Weights of a small CTC audio transcriber: num experts 64, layers 14.
Rows from expert 27 of block 7, named by matrix and row number. Rows with one number belong to one neuron. Each number is 50 + 12 x the weight over its row's rms, rounded and kept within 0 to 99. All counts start at 0. After the name is the row's rms in percent of the matrix's.
# up: expert up (model.blocks.7.mlp.up, 64x128x128), inputs 0-127
# down: expert down (model.blocks.7.mlp.down, 64x128x128, transposed), outputs 0-127
up.103 101:34 54 62 48 32 33 34 41 52 48 45 55 42 42 39 49 35 46 42 43 37 42 49 24 53 35 50 48 15 52 40 47 71 39 40 52 45 31 35 40 43 46 55 46 32 68 53 47 49 70 40 60 57 49 47 56 62 41 71 77 61 48 41 46 57 62 43 59 54 28 37 56 50 40 45 79 61 55 46 75 53 44 61 58 51 54 45 64 49 28 63 49 37 54 80 43 68 61 58 63 69 46 58 73 44 58 43 61 63 39 60 56 52 49 41 42 83 44 45 47 27 42 47 51 60 46 52 58
up.104 100:49 42 52 27 64 58 22 47 61 34 54 38 42 55 68 31 66 53 50 58 62 49 56 55 31 60 60 72 48 48 50 54 57 57 47 36 47 66 30 38 65 66 48 49 56 63 60 53 68 43 45 50 58 56 18 50 57 47 61 62 61 35 69 50 31 37 38 39 69 35 29 22 58 53 51 45 54 66 49 49 50 50 41 44 11 48 42 44 55 64 65 35 47 53 45 45 56 38 48 32 53 72 45 50 46 63 41 49 66 53 53 47 41 35 41 35 67 31 48 54 74 54 57 51 70 52 62 44
up.105 091:40 43 62 38 42 27 29 37 58 53 41 60 68 52 41 62 65 45 40 54 47 49 57 32 38 60 50 63 38 57 53 30 42 48 63 47 35 50 34 84 39 35 57 16 52 44 43 36 61 60 58 50 37 52 61 57 47 65 38 37 37 67 51 62 52 59 54 73 54 49 45 58 30 39 61 52 45 32 36 58 69 63 62 60 77 59 74 40 34 43 50 59 52 55 55 46 48 45 60 71 57 57 51 57 46 46 55 23 44 66 52 63 57 60 40 65 47 55 75 54 38 52 64 30 62 46 49 51
up.106 103:52 52 33 36 61 43 60 48 49 72 47 40 43 33 38 66 53 66 38 39 53 44 55 55 75 33 35 39 61 49 44 41 68 48 43 58 56 40 36 64 36 45 27 47 80 34 41 45 35 52 60 63 37 57 55 64 45 57 63 34 41 62 51 45 73 51 63 58 57 49 55 77 31 59 46 60 50 48 38 79 48 57 64 36 47 46 61 50 63 43 55 48 52 60 56 63 56 40 48 63 55 34 75 40 48 36 50 63 45 37 41 63 51 33 40 60 39 45 40 31 54 74 61 78 50 35 32 49
up.107 087:53 48 53 51 42 61 30 53 50 50 53 44 47 42 57 43 52 48 51 53 52 50 58 47 24 62 57 70 54 30 44 34 54 66 42 64 65 44 63 50 61 72 39 48 52 58 57 33 37 36 50 43 59 49 26 36 51 41 40 62 77 42 85 42 30 41 50 63 50 56 58 59 70 46 53 39 54 55 41 49 43 72 51 35 33 37 34 35 68 41 84 31 64 67 31 58 38 57 48 48 59 34 32 47 52 70 34 65 67 52 49 41 45 32 40 36 56 47 42 58 65 43 45 56 53 49 70 49
up.108 089:30 52 66 49 50 67 62 35 49 51 47 41 40 49 38 25 53 43 50 67 46 51 30 47 22 50 40 49 47 37 38 32 67 57 49 44 53 56 52 44 64 76 45 45 46 58 61 56 55 38 38 54 48 37 22 42 38 43 51 64 77 33 54 42 46 39 51 64 60 39 51 41 54 64 53 55 49 61 43 57 48 35 30 37 31 49 30 38 62 54 66 31 67 66 51 45 45 35 45 26 45 63 44 58 49 76 58 54 59 46 31 71 57 40 63 40 71 50 47 43 49 36 44 52 49 68 64 24
up.109 102:51 57 57 53 65 64 36 48 56 31 54 44 35 58 53 52 55 57 21 62 47 66 42 33 34 64 72 51 50 53 42 51 61 55 64 59 36 56 33 51 58 47 82 71 63 54 59 45 38 47 61 42 45 67 51 41 43 27 28 33 32 33 51 66 38 53 45 49 41 57 52 25 51 53 54 51 47 46 66 40 28 37 26 50 62 30 55 32 35 46 70 57 46 43 50 48 67 62 45 59 67 71 63 61 37 27 59 54 51 25 49 51 42 65 55 45 65 56 48 48 57 46 47 53 54 52 64 67
up.110 105:62 47 51 51 51 48 67 69 57 71 29 44 23 42 36 50 25 58 54 49 27 36 34 32 72 38 53 54 40 51 54 45 74 31 47 53 27 49 35 45 35 40 53 40 46 53 33 53 40 53 58 60 48 50 51 48 60 54 56 56 48 68 60 50 51 53 55 79 74 48 65 74 38 47 54 69 60 55 50 54 59 59 61 43 31 49 64 57 52 62 47 41 42 65 38 59 58 57 35 62 41 27 74 47 38 44 30 53 65 38 43 60 66 32 36 44 57 42 36 41 38 61 61 69 44 43 57 51
up.111 096:68 45 65 38 53 58 62 55 57 54 48 38 62 33 47 31 70 44 34 42 83 51 54 43 65 45 65 62 48 25 55 51 48 68 47 48 37 60 29 44 51 47 47 47 58 79 64 47 57 36 70 58 50 35 42 46 70 64 55 49 54 53 67 50 47 66 38 36 72 55 50 25 52 29 58 49 49 41 47 40 71 53 32 58 44 53 29 31 63 49 39 51 44 37 77 33 25 55 32 49 56 53 40 57 58 54 57 64 53 47 42 71 53 38 36 47 49 43 32 52 34 51 50 50 37 62 57 34
up.112 085:53 43 66 44 42 60 50 62 65 45 43 57 71 25 49 29 47 50 53 51 37 55 61 48 64 50 34 60 54 43 50 53 51 43 33 45 27 58 38 48 38 70 42 23 37 46 46 19 64 53 48 47 61 42 51 67 40 70 54 34 61 53 52 62 64 67 65 35 56 46 64 76 50 39 69 41 46 70 41 65 55 62 62 50 42 48 50 60 59 61 57 51 55 54 43 59 43 63 54 54 47 29 63 47 59 34 48 43 50 24 59 44 48 71 49 53 33 52 68 40 39 62 63 60 46 14 71 48
up.113 085:52 56 31 64 40 50 58 58 57 30 71 32 64 63 67 53 37 59 44 66 63 58 83 45 54 29 58 44 54 32 54 61 54 56 39 78 59 53 51 40 25 38 55 56 35 50 55 54 58 43 61 54 55 41 39 49 58 63 52 48 54 26 77 38 53 33 45 65 25 49 63 40 61 42 44 54 63 66 63 54 70 49 32 34 55 67 53 49 67 39 38 47 56 38 53 52 51 51 63 43 50 53 41 55 38 38 71 47 51 72 45 36 49 53 34 65 43 55 49 46 51 32 43 64 71 71 61 58
up.114 089:47 59 35 63 50 51 75 58 61 45 53 55 37 26 49 51 38 43 69 52 62 65 83 43 61 42 69 33 49 53 60 41 33 58 35 63 58 76 45 39 23 45 40 43 47 49 52 73 48 42 55 45 44 56 53 46 67 76 30 36 40 45 70 59 57 53 59 42 20 61 57 34 52 39 40 40 29 37 71 41 40 67 54 39 43 62 65 60 78 46 59 61 53 61 61 44 63 41 49 45 45 49 45 41 55 44 52 32 59 62 34 54 36 42 49 48 45 44 35 56 51 45 56 68 62 46 51 50
up.115 092:40 70 25 45 64 45 64 54 32 56 42 62 55 49 40 54 23 47 35 44 57 50 63 57 79 41 57 30 43 50 30 58 58 67 53 41 47 38 53 53 15 61 42 63 50 36 44 47 36 49 45 55 30 53 55 54 58 47 74 56 78 47 38 34 78 72 69 53 42 45 43 50 33 48 43 56 49 54 49 42 62 48 56 45 38 41 65 42 64 33 36 39 53 44 54 65 49 41 55 58 46 56 52 64 54 58 44 58 48 27 44 58 52 53 71 45 26 41 32 51 67 50 72 53 48 35 45 62
down.103 102:28 47 60 40 64 19 56 66 65 69 52 43 47 41 58 60 48 18 57 32 49 59 37 38 53 63 55 46 51 29 43 48 52 30 51 39 42 38 60 58 39 55 42 40 55 57 48 57 56 60 71 51 53 51 39 63 46 58 48 56 63 38 64 20 55 40 57 41 47 44 51 49 48 54 31 23 68 67 57 76 52 40 46 58 71 61 43 33 59 62 40 58 65 46 32 43 62 47 19 56 22 48 57 38 53 59 40 58 71 46 44 57 53 35 55 43 60 53 35 44 49 57 53 48 74 49 50 55
down.104 102:62 66 25 33 43 24 57 57 46 68 52 45 58 49 26 48 66 63 54 32 68 41 43 56 59 30 47 59 73 59 30 46 56 59 66 47 70 62 26 63 59 47 33 29 48 52 41 41 39 58 36 54 59 62 47 49 62 51 56 34 57 65 43 53 47 41 59 32 50 47 46 52 50 37 32 49 70 49 38 52 43 56 46 49 67 28 51 52 67 42 59 62 64 51 79 49 31 62 36 59 44 37 53 40 54 43 57 58 48 47 22 44 55 43 70 44 51 56 52 59 53 45 75 38 46 58 36 26
down.105 091:46 51 56 49 44 48 60 67 59 34 31 61 55 42 54 33 54 41 56 53 46 41 54 43 48 78 60 51 71 44 58 33 50 29 65 52 49 65 33 63 59 46 49 59 53 73 26 63 64 56 42 48 75 66 49 42 40 49 53 31 59 39 65 48 71 47 22 59 22 41 51 65 49 69 58 58 36 59 42 61 48 47 52 64 40 46 53 26 55 35 64 32 55 48 49 44 57 49 35 44 69 47 34 65 52 77 41 43 41 32 45 44 43 44 57 47 35 32 41 70 44 52 48 68 73 52 37 49
down.106 101:33 70 45 31 63 29 58 51 65 41 52 70 62 53 44 49 42 23 55 46 56 34 56 44 44 65 49 56 49 49 48 49 42 36 38 52 53 66 51 76 24 31 27 62 39 38 43 66 55 53 51 59 47 45 30 59 60 48 44 50 70 51 59 42 62 53 62 61 40 46 50 42 45 63 75 47 61 55 42 38 48 31 48 52 54 43 72 45 37 37 43 43 37 68 44 47 42 45 74 37 38 52 43 43 52 37 45 42 49 85 50 56 23 51 55 66 28 65 59 44 63 53 72 57 37 32 59 54
down.107 090:37 51 32 51 34 43 59 49 46 72 67 49 53 48 29 62 63 46 67 30 54 42 53 44 42 40 48 53 64 51 36 58 48 64 54 38 62 58 25 59 41 50 43 62 40 39 58 33 36 83 58 45 62 50 60 42 57 59 53 49 45 31 34 48 56 48 48 48 69 64 27 60 57 41 37 39 62 67 60 50 46 68 49 51 60 56 55 55 55 31 61 63 39 50 82 61 57 33 55 68 50 53 57 27 32 41 53 50 46 40 42 53 45 74 56 22 40 52 49 71 44 31 62 27 45 57 62 35
down.108 088:41 36 41 44 52 36 64 61 46 72 66 33 56 47 61 65 72 52 65 18 55 51 38 58 36 25 51 55 61 73 47 47 56 61 65 38 55 50 39 56 51 58 45 44 60 58 58 52 63 67 46 60 50 49 46 42 43 43 59 45 48 31 20 24 32 62 55 48 74 67 34 56 46 59 32 62 49 65 48 48 63 45 49 64 59 42 56 56 65 39 37 63 56 61 67 48 53 47 38 65 38 51 70 30 39 33 46 20 36 40 52 39 38 60 57 34 52 45 42 54 54 33 56 38 58 48 50 35
down.109 101:65 59 49 45 58 57 49 43 58 65 50 43 43 52 52 59 68 33 41 32 65 56 43 26 54 20 44 39 48 30 22 36 47 58 63 65 28 50 61 45 65 60 54 39 64 60 72 23 48 30 54 57 44 43 53 63 57 68 56 49 69 55 55 59 42 64 54 50 40 20 63 38 35 43 54 55 37 29 53 63 36 62 50 55 54 43 47 38 51 45 50 54 47 45 49 57 46 63 45 45 30 55 32 76 47 46 58 69 36 50 57 73 69 41 64 53 48 42 38 34 41 49 63 57 50 65 49 28
down.110 108:30 31 41 46 51 35 39 68 73 68 53 57 56 38 61 58 47 34 60 35 44 49 57 75 41 61 66 59 35 43 49 52 45 33 49 50 75 65 42 62 42 39 31 45 36 48 61 52 50 47 42 50 49 50 29 45 54 59 67 52 66 30 54 28 58 36 61 54 65 50 51 50 51 46 52 44 62 66 44 38 60 39 44 49 57 59 76 44 54 52 16 46 37 58 35 53 71 35 49 53 39 28 59 39 43 44 40 37 56 49 51 46 11 40 51 63 33 53 71 52 69 54 46 53 65 42 61 53
down.111 084:73 54 32 48 53 51 54 55 47 32 29 36 66 53 39 51 47 59 65 71 65 55 59 58 50 56 65 64 51 54 60 40 54 24 32 52 46 30 57 56 58 50 36 53 71 47 34 27 60 27 42 44 57 35 48 51 50 47 50 45 38 57 62 54 52 29 61 65 47 46 43 49 52 39 30 71 51 75 48 51 39 34 52 36 35 39 37 40 50 63 53 39 55 82 34 57 46 63 63 40 50 45 59 28 53 57 47 60 49 48 45 32 74 40 75 61 42 56 45 47 70 46 46 64 55 77 41 45
down.112 080:48 55 45 37 51 61 38 53 60 41 67 41 55 59 41 38 52 39 65 54 39 50 54 43 54 63 43 73 64 50 27 49 56 67 52 62 53 48 71 45 72 71 61 59 72 54 28 47 60 52 50 30 52 65 63 42 34 42 40 65 60 56 42 51 46 30 54 60 38 53 53 49 38 57 41 52 60 51 58 48 37 41 59 52 42 47 61 40 60 68 60 37 68 32 30 69 24 41 46 37 69 39 56 38 33 29 40 56 54 52 37 36 59 49 50 20 60 77 53 77 46 58 49 42 34 44 36 41
down.113 083:48 65 66 59 41 27 46 58 40 57 37 65 46 46 36 58 56 52 44 71 29 69 36 51 44 56 34 38 55 59 54 57 35 38 39 34 62 59 28 20 37 77 46 58 38 29 65 54 52 79 46 72 41 44 49 40 45 59 46 67 44 43 32 47 48 48 67 34 32 40 50 63 45 45 82 53 56 59 66 47 61 46 42 48 48 44 53 33 52 65 55 62 52 62 73 47 48 44 45 61 54 78 30 37 39 38 67 39 53 49 47 49 51 60 50 46 46 38 49 55 53 54 43 41 31 44 61 65
down.114 089:63 59 50 42 44 31 49 50 52 70 49 61 39 44 41 72 51 55 57 48 37 57 53 33 59 51 45 28 47 65 48 38 47 62 31 53 58 76 34 53 41 47 47 55 21 53 54 59 39 63 35 53 51 56 33 44 54 50 36 44 58 37 33 45 61 42 53 46 51 59 50 54 58 44 75 50 49 58 58 57 45 44 43 38 47 40 76 61 33 67 76 57 36 70 52 35 46 57 45 47 67 40 42 50 33 53 49 23 58 56 33 54 39 68 39 56 47 41 46 69 75 52 33 53 41 20 74 72
down.115 093:27 36 62 44 44 39 49 48 54 44 52 68 38 48 54 58 59 42 55 39 37 42 17 59 55 40 54 51 40 61 39 60 48 45 40 46 67 41 48 52 20 49 59 40 23 42 65 70 50 59 68 78 39 40 55 56 36 53 42 36 46 57 35 45 50 66 56 54 76 34 59 55 46 57 68 50 58 39 42 67 60 46 56 59 60 45 63 57 45 57 54 32 38 55 52 41 58 44 65 60 38 54 48 56 53 40 32 31 68 56 70 72 50 57 36 51 47 49 55 28 87 39 39 56 37 41 57 65