From a checkpoint of a small CTC audio transcriber.
Model: 20.6M parameters, norm layernorm, layers 14, width 128.
Training: adamw at rate 0.0016, 6000 steps, batches of 256.
Data: trained on short read English sentences (LibriTTS-R), 59.0 epochs.
Rows from block 3 of a small CTC audio transcriber, named by matrix and row number. Rows with one number within an expert belong to one neuron, the router's apart. Each number is 50 + 15 x the weight over its row's rms, rounded and kept within 0 to 99. All counts start at 0. After the name is the row's rms in percent of the matrix's.
Before each expert's rows are labels from the 100 clips, of 14848, where the router gives the expert most weight on average: "loudest" is the band of the loudest frequency at the time of the peak. Only what is clearly more common there than usual is listed. The data: short read English sentences (LibriTTS-R).
# router: router (model.blocks.3.mlp.router.weight, 64x128), inputs 0-127
# up: expert up (model.blocks.3.mlp.up, 64x128x128), inputs 0-127
# down: expert down (model.blocks.3.mlp.down, 64x128x128, transposed), outputs 0-127

# expert 4
loudest: 500 to 1000 Hz; 250 to 500 Hz
router.4 070:56 63 57 42 71 57 69 47 50 69 40 52 48 74 61 34 48 36 52 40 54 38 31 34 39 73 60 60 37 42 61 65 67 33 27 58 35 58 40 65 24 56 46 43 59 56 87 78 66 38 27 61 62 40 28 46 26 33 60 59 68 54 75 17 40 64 60 75 65 43 62 43 30 56 68 47 52 49 46 53 40 69 73 58 23 52 68 37 50 49 74 38 68 27 33 53 61 66 45 57 30 81 43 38 71 43 61 55 66 23 56 56 46 23 35 33 49 27 73 52 55 50 42 46 67 79 57 63
up.0 117:40 65 60 50 60 40 40 72 48 47 50 21 37 58 47 55 40 55 73 33 66 35 27 45 34 77 62 63 40 72 69 61 54 46 62 47 40 68 31 44 69 20 43 53 43 58 58 57 33 29 16 65 49 38 47 73 54 14 49 55 57 64 79 36 39 62 59 48 47 63 50 52 39 26 45 38 06 40 48 40 44 40 59 80 45 63 55 10 57 59 67 46 52 34 41 41 55 63 26 62 31 57 61 57 63 37 28 53 37 33 31 73 44 29 72 28 32 44 56 36 44 41 33 59 59 67 69 56
down.0 148:50 65 50 40 54 39 55 62 53 36 54 19 37 58 73 55 57 64 24 32 61 62 42 30 59 57 73 73 45 54 56 53 53 22 42 44 66 54 28 56 43 32 27 83 55 34 33 56 85 67 35 53 38 64 50 12 29 59 50 29 76 23 75 62 22 62 35 31 40 58 36 25 53 56 35 52 45 55 60 33 42 65 41 57 72 29 36 30 48 56 53 36 47 59 53 50 90 73 53 26 34 57 39 65 54 55 50 69 68 47 64 65 42 57 30 42 39 71 62 33 51 50 40 42 52 47 59 55

# expert 26
loudest: 250 to 500 Hz; 500 to 1000 Hz
router.26 107:61 74 57 60 73 49 26 65 36 47 48 84 46 24 50 52 53 57 37 47 54 70 48 56 43 62 60 36 46 35 57 36 69 32 47 47 61 27 59 61 35 72 19 41 33 39 24 36 49 40 30 28 40 69 49 32 38 44 53 45 54 52 47 58 34 26 60 55 26 33 59 28 29 32 71 75 91 52 65 80 24 56 50 53 34 53 29 44 67 44 57 35 71 48 47 51 52 41 26 71 52 78 47 45 28 32 58 65 44 46 42 52 23 48 66 54 38 51 31 73 62 32 49 33 56 44 78 49
up.0 093:63 42 52 43 61 68 32 54 59 59 74 52 53 65 42 58 35 62 41 46 34 50 73 19 55 70 62 26 81 65 37 29 64 33 20 47 87 45 40 32 39 36 18 63 53 46 43 76 51 60 56 38 49 59 23 47 58 64 69 66 58 71 42 39 48 52 32 49 40 27 64 12 46 49 67 42 49 40 56 57 52 27 64 66 40 31 68 14 52 57 61 26 56 50 63 51 61 52 61 32 57 61 47 52 71 61 55 62 40 62 75 69 33 32 34 43 45 56 63 67 37 47 54 46 62 43 52 10
down.0 101:26 48 51 64 38 43 27 31 80 48 54 45 35 40 28 56 65 59 55 42 39 37 40 64 58 90 37 75 72 43 34 45 34 63 51 44 58 73 45 59 28 56 57 65 63 46 56 40 72 61 58 43 91 44 30 73 48 48 35 48 55 25 18 68 32 84 72 26 42 61 73 66 49 45 44 51 54 33 40 47 29 65 53 51 29 30 48 46 60 69 69 43 61 49 60 38 62 44 28 47 42 58 23 54 48 65 48 68 46 59 49 42 34 59 67 51 78 47 70 34 60 24 41 42 27 46 52 30

# expert 52
loudest: 250 to 500 Hz
router.52 114:55 46 36 21 49 44 39 52 59 41 76 48 34 33 45 45 52 53 52 54 57 34 56 63 56 53 52 44 63 58 31 45 48 26 50 39 44 39 61 42 62 32 30 50 20 32 28 77 43 67 50 63 66 51 56 57 75 87 57 49 24 46 43 52 57 75 65 45 48 57 54 62 32 25 55 40 55 73 48 40 66 68 32 15 23 48 44 72 39 64 38 45 50 58 64 55 44 23 41 63 46 57 69 61 46 17 27 32 62 70 14 51 78 13 58 70 53 37 46 54 63 47 25 58 72 39 58 62
up.0 108:65 49 27 78 55 46 67 63 55 50 61 50 60 64 63 70 33 46 70 40 73 47 32 43 20 35 39 46 29 99 60 46 37 49 47 49 49 60 61 58 39 60 61 35 76 58 59 82 63 41 52 44 50 49 15 35 44 37 41 50 48 33 33 68 47 38 44 54 56 47 54 40 22 72 63 57 65 35 45 54 15 27 66 45 37 58 60 65 44 29 51 39 53 43 30 35 67 69 77 35 60 73 60 56 56 49 21 29 57 41 24 50 45 55 60 77 43 45 45 41 56 70 68 48 49 34 39 43
down.0 108:17 26 48 66 27 47 45 67 70 56 54 27 74 72 71 12 60 24 14 63 48 64 50 48 65 52 55 50 30 77 45 40 26 45 49 53 77 79 49 65 52 54 67 61 33 78 60 34 71 51 23 43 36 43 34 57 49 47 44 29 53 48 54 69 61 33 39 43 45 50 43 55 41 55 41 75 55 57 11 48 25 40 43 81 41 26 68 47 45 45 52 28 56 29 48 46 43 40 52 35 79 48 76 59 56 66 42 33 31 39 38 40 46 61 49 47 51 57 57 56 56 64 42 56 42 45 47 36

# expert 47
loudest: 4000 to 8000 Hz
router.47 106:25 58 42 53 79 72 26 51 46 39 31 66 60 73 30 56 28 54 25 45 62 61 70 46 61 49 34 42 24 33 77 59 42 58 69 63 47 36 11 70 49 54 27 22 36 62 43 57 50 44 57 58 49 57 44 34 17 73 55 65 53 33 44 77 66 52 66 43 36 47 64 61 41 64 51 59 49 56 60 34 43 50 64 74 53 60 72 72 30 42 56 61 38 58 66 76 71 49 45 45 63 63 45 53 67 58 53 53 27 36 73 62 67 78 52 37 26 39 57 32 60 75 45 30 40 31 33 43
up.0 083:52 47 50 45 84 42 51 09 56 50 45 53 50 28 59 57 61 33 60 37 65 46 56 51 76 64 46 47 42 23 66 32 17 31 50 58 48 50 77 52 50 48 43 88 52 23 48 73 43 62 38 70 39 27 52 73 51 71 33 31 48 42 59 46 83 54 55 32 39 69 31 43 74 41 50 93 60 50 53 45 58 30 37 54 27 65 55 20 38 51 70 57 61 46 39 61 58 27 52 52 49 21 51 68 67 43 48 72 39 44 60 62 55 21 26 49 54 47 57 32 50 39 36 59 55 61 49 48
down.0 081:49 59 38 57 43 70 33 67 68 64 49 44 52 58 30 53 73 48 51 48 48 42 44 65 46 29 50 64 62 74 65 57 41 57 43 55 74 51 34 36 39 76 57 56 44 60 67 43 56 61 14 48 48 58 62 31 47 53 27 82 50 46 34 80 32 58 52 54 28 48 54 51 43 41 51 49 17 70 50 37 55 28 46 20 55 20 44 23 40 54 40 68 48 52 40 45 27 67 17 79 45 38 67 63 10 50 54 47 53 26 41 39 68 60 61 77 73 40 42 43 44 40 72 30 53 24 68 70

# expert 19
loudest: 500 to 1000 Hz
router.19 091:60 53 57 54 54 59 33 79 48 22 63 57 24 73 70 32 70 38 62 55 44 53 46 52 45 41 40 43 70 44 30 35 13 65 49 54 54 50 82 54 52 53 55 68 31 17 35 33 65 62 69 66 51 30 57 36 53 54 50 60 62 54 46 72 59 65 73 77 45 51 32 38 41 53 49 72 44 29 59 29 43 54 45 66 25 20 60 39 58 47 51 56 62 21 23 82 45 48 54 68 44 57 56 60 82 91 26 43 45 36 58 36 61 48 47 43 52 48 81 57 55 34 53 49 41 39 36 41
up.0 102:27 66 39 27 32 83 50 62 48 45 72 20 52 65 48 41 50 23 46 41 66 33 73 49 73 82 50 58 35 66 45 67 30 69 58 51 28 37 58 73 35 50 47 59 06 52 49 40 32 57 34 47 51 36 61 53 71 68 62 48 54 47 42 57 70 61 32 66 43 20 62 40 41 46 64 49 58 39 46 75 31 60 44 54 84 53 53 27 42 37 64 38 41 24 52 64 51 58 54 52 28 64 54 47 50 15 31 72 64 66 61 63 43 50 43 51 60 36 53 56 62 55 33 69 59 16 47 44
down.0 100:43 63 53 49 67 46 62 56 60 52 52 52 52 47 59 42 46 32 59 26 50 36 47 39 51 28 49 27 37 88 60 33 57 28 52 38 47 33 41 31 56 47 62 54 42 44 53 70 27 72 51 57 53 62 47 50 66 44 61 33 63 63 49 82 58 51 59 11 31 45 40 55 69 50 45 49 51 27 49 29 34 22 88 28 34 44 73 56 49 30 64 29 47 50 47 40 46 52 49 32 59 76 69 54 55 57 39 45 99 17 31 71 87 45 46 66 61 43 39 25 52 53 40 59 32 49 50 73

# expert 48
loudest: 1000 to 2000 Hz
router.48 107:34 60 59 36 26 38 73 59 41 24 73 48 41 69 31 33 46 57 49 47 53 33 38 77 62 59 52 44 42 23 50 42 33 63 48 54 42 43 32 30 49 55 33 58 33 24 33 56 32 35 69 55 47 59 54 73 59 62 71 38 60 55 58 48 69 70 58 55 70 63 38 35 62 55 33 80 28 77 44 65 10 22 57 64 59 49 71 69 69 20 60 46 69 35 40 46 48 43 65 37 35 48 75 70 48 25 58 35 54 46 45 61 34 74 32 30 62 43 69 30 49 66 63 64 51 64 54 39
up.2 083:37 49 51 37 41 50 33 55 45 22 11 61 50 79 26 63 17 58 43 61 56 40 55 54 55 59 42 60 41 22 66 42 29 63 45 31 54 53 61 55 45 31 48 34 45 48 43 38 35 59 47 63 38 51 39 31 49 48 87 48 54 63 50 46 52 31 49 49 30 23 38 45 41 39 56 56 71 49 40 58 55 53 46 27 65 43 66 43 79 27 72 60 37 79 63 70 49 44 38 63 44 63 75 38 46 49 63 64 55 77 70 48 53 38 95 74 34 63 41 48 41 63 34 45 89 48 66 77
down.2 086:45 61 77 60 56 42 46 48 36 54 40 62 49 74 42 50 47 56 59 42 61 54 60 55 32 59 56 42 55 45 55 54 77 58 57 65 44 40 10 34 49 43 77 71 39 71 27 39 63 72 32 87 69 36 52 60 32 62 45 51 58 89 84 21 60 51 32 62 44 65 27 41 46 73 47 65 52 43 31 08 37 36 35 60 41 67 34 35 66 56 44 62 36 43 43 53 53 38 66 65 37 46 36 58 40 67 37 26 56 67 20 50 57 32 66 61 66 44 44 54 34 48 58 66 55 59 32 22

# expert 1
loudest: 2000 to 4000 Hz; 4000 to 8000 Hz
router.1 125:42 58 34 74 45 45 67 50 63 53 42 51 67 74 50 61 61 81 42 33 56 51 41 63 59 80 41 34 26 27 64 60 30 29 51 56 33 37 59 69 42 60 51 52 18 54 64 54 52 27 25 67 41 36 38 43 50 29 33 48 82 65 54 40 53 51 37 41 54 47 20 60 56 49 49 63 58 41 49 68 99 59 34 29 31 50 47 63 56 57 36 48 54 33 37 77 35 57 47 24 53 67 72 29 51 73 46 41 30 49 37 49 67 32 47 67 62 58 37 66 44 49 37 27 22 52 69 54
up.2 105:46 59 17 33 34 32 23 19 60 57 45 33 34 42 27 65 39 68 54 28 44 35 64 43 54 48 84 29 83 48 42 34 63 56 44 43 60 67 53 49 58 78 29 33 47 55 40 53 60 72 41 33 55 51 40 69 33 23 77 42 50 46 32 49 56 65 58 53 57 42 29 41 51 38 38 39 84 44 56 48 59 64 61 39 39 60 41 47 41 70 52 47 69 77 61 56 32 78 60 66 40 39 09 50 24 55 71 41 78 64 34 35 53 75 36 54 58 48 52 67 37 34 44 57 59 55 55 55
down.2 111:53 33 23 38 38 48 40 66 35 49 16 63 47 53 48 17 74 63 54 25 55 21 56 58 53 56 67 62 35 48 62 38 46 53 70 79 38 74 67 29 37 51 33 28 63 53 39 61 52 64 53 45 48 55 60 20 46 46 80 65 37 46 45 22 41 76 27 38 72 19 30 64 75 31 64 61 36 65 55 49 55 64 65 27 51 38 39 38 30 55 66 49 50 59 51 64 49 44 54 66 66 41 42 49 42 58 63 51 58 55 37 46 73 43 50 33 53 38 52 67 68 71 36 67 13 58 71 64

# expert 27
loudest: 250 to 500 Hz
router.27 068:60 61 65 36 57 31 50 50 47 74 29 73 29 25 54 35 35 44 72 53 73 22 69 21 49 28 26 47 77 52 56 74 59 52 48 54 32 71 58 57 30 71 53 53 53 68 37 53 37 78 47 40 43 42 54 30 47 70 52 49 22 42 39 37 43 45 50 50 73 41 54 51 56 52 50 67 27 30 56 44 60 58 71 16 55 31 61 69 55 59 54 64 34 84 48 53 68 57 60 74 26 56 57 73 76 41 52 57 64 21 46 57 75 36 68 37 37 30 62 46 44 58 66 48 69 62 40 66
up.0 091:56 65 72 33 51 70 57 41 53 51 56 37 24 63 59 41 66 35 72 60 29 39 85 74 49 54 39 58 51 20 57 50 63 47 59 45 51 69 50 47 29 66 25 41 38 71 60 42 39 80 31 44 45 72 63 52 62 45 45 38 45 56 33 49 54 44 56 27 63 62 53 53 66 45 56 43 52 35 61 48 62 58 66 31 56 46 49 39 44 66 74 76 31 64 29 57 45 23 38 55 50 99 52 67 33 35 25 49 49 68 41 67 33 39 43 76 45 29 40 45 34 61 32 74 45 41 40 21
down.0 094:30 51 48 51 37 77 61 55 30 60 56 77 36 53 56 65 71 25 57 54 98 19 17 28 55 32 47 50 42 49 83 49 70 41 56 50 31 51 44 62 47 33 40 39 58 65 69 47 49 68 72 30 74 79 33 30 40 51 40 49 45 55 39 48 64 59 49 47 63 46 53 58 68 29 36 61 50 41 52 55 35 74 54 40 32 30 58 60 64 55 74 57 49 47 57 59 53 94 49 51 45 45 54 59 54 48 47 89 37 71 62 61 50 70 30 52 50 47 41 48 22 18 37 37 39 57 51 47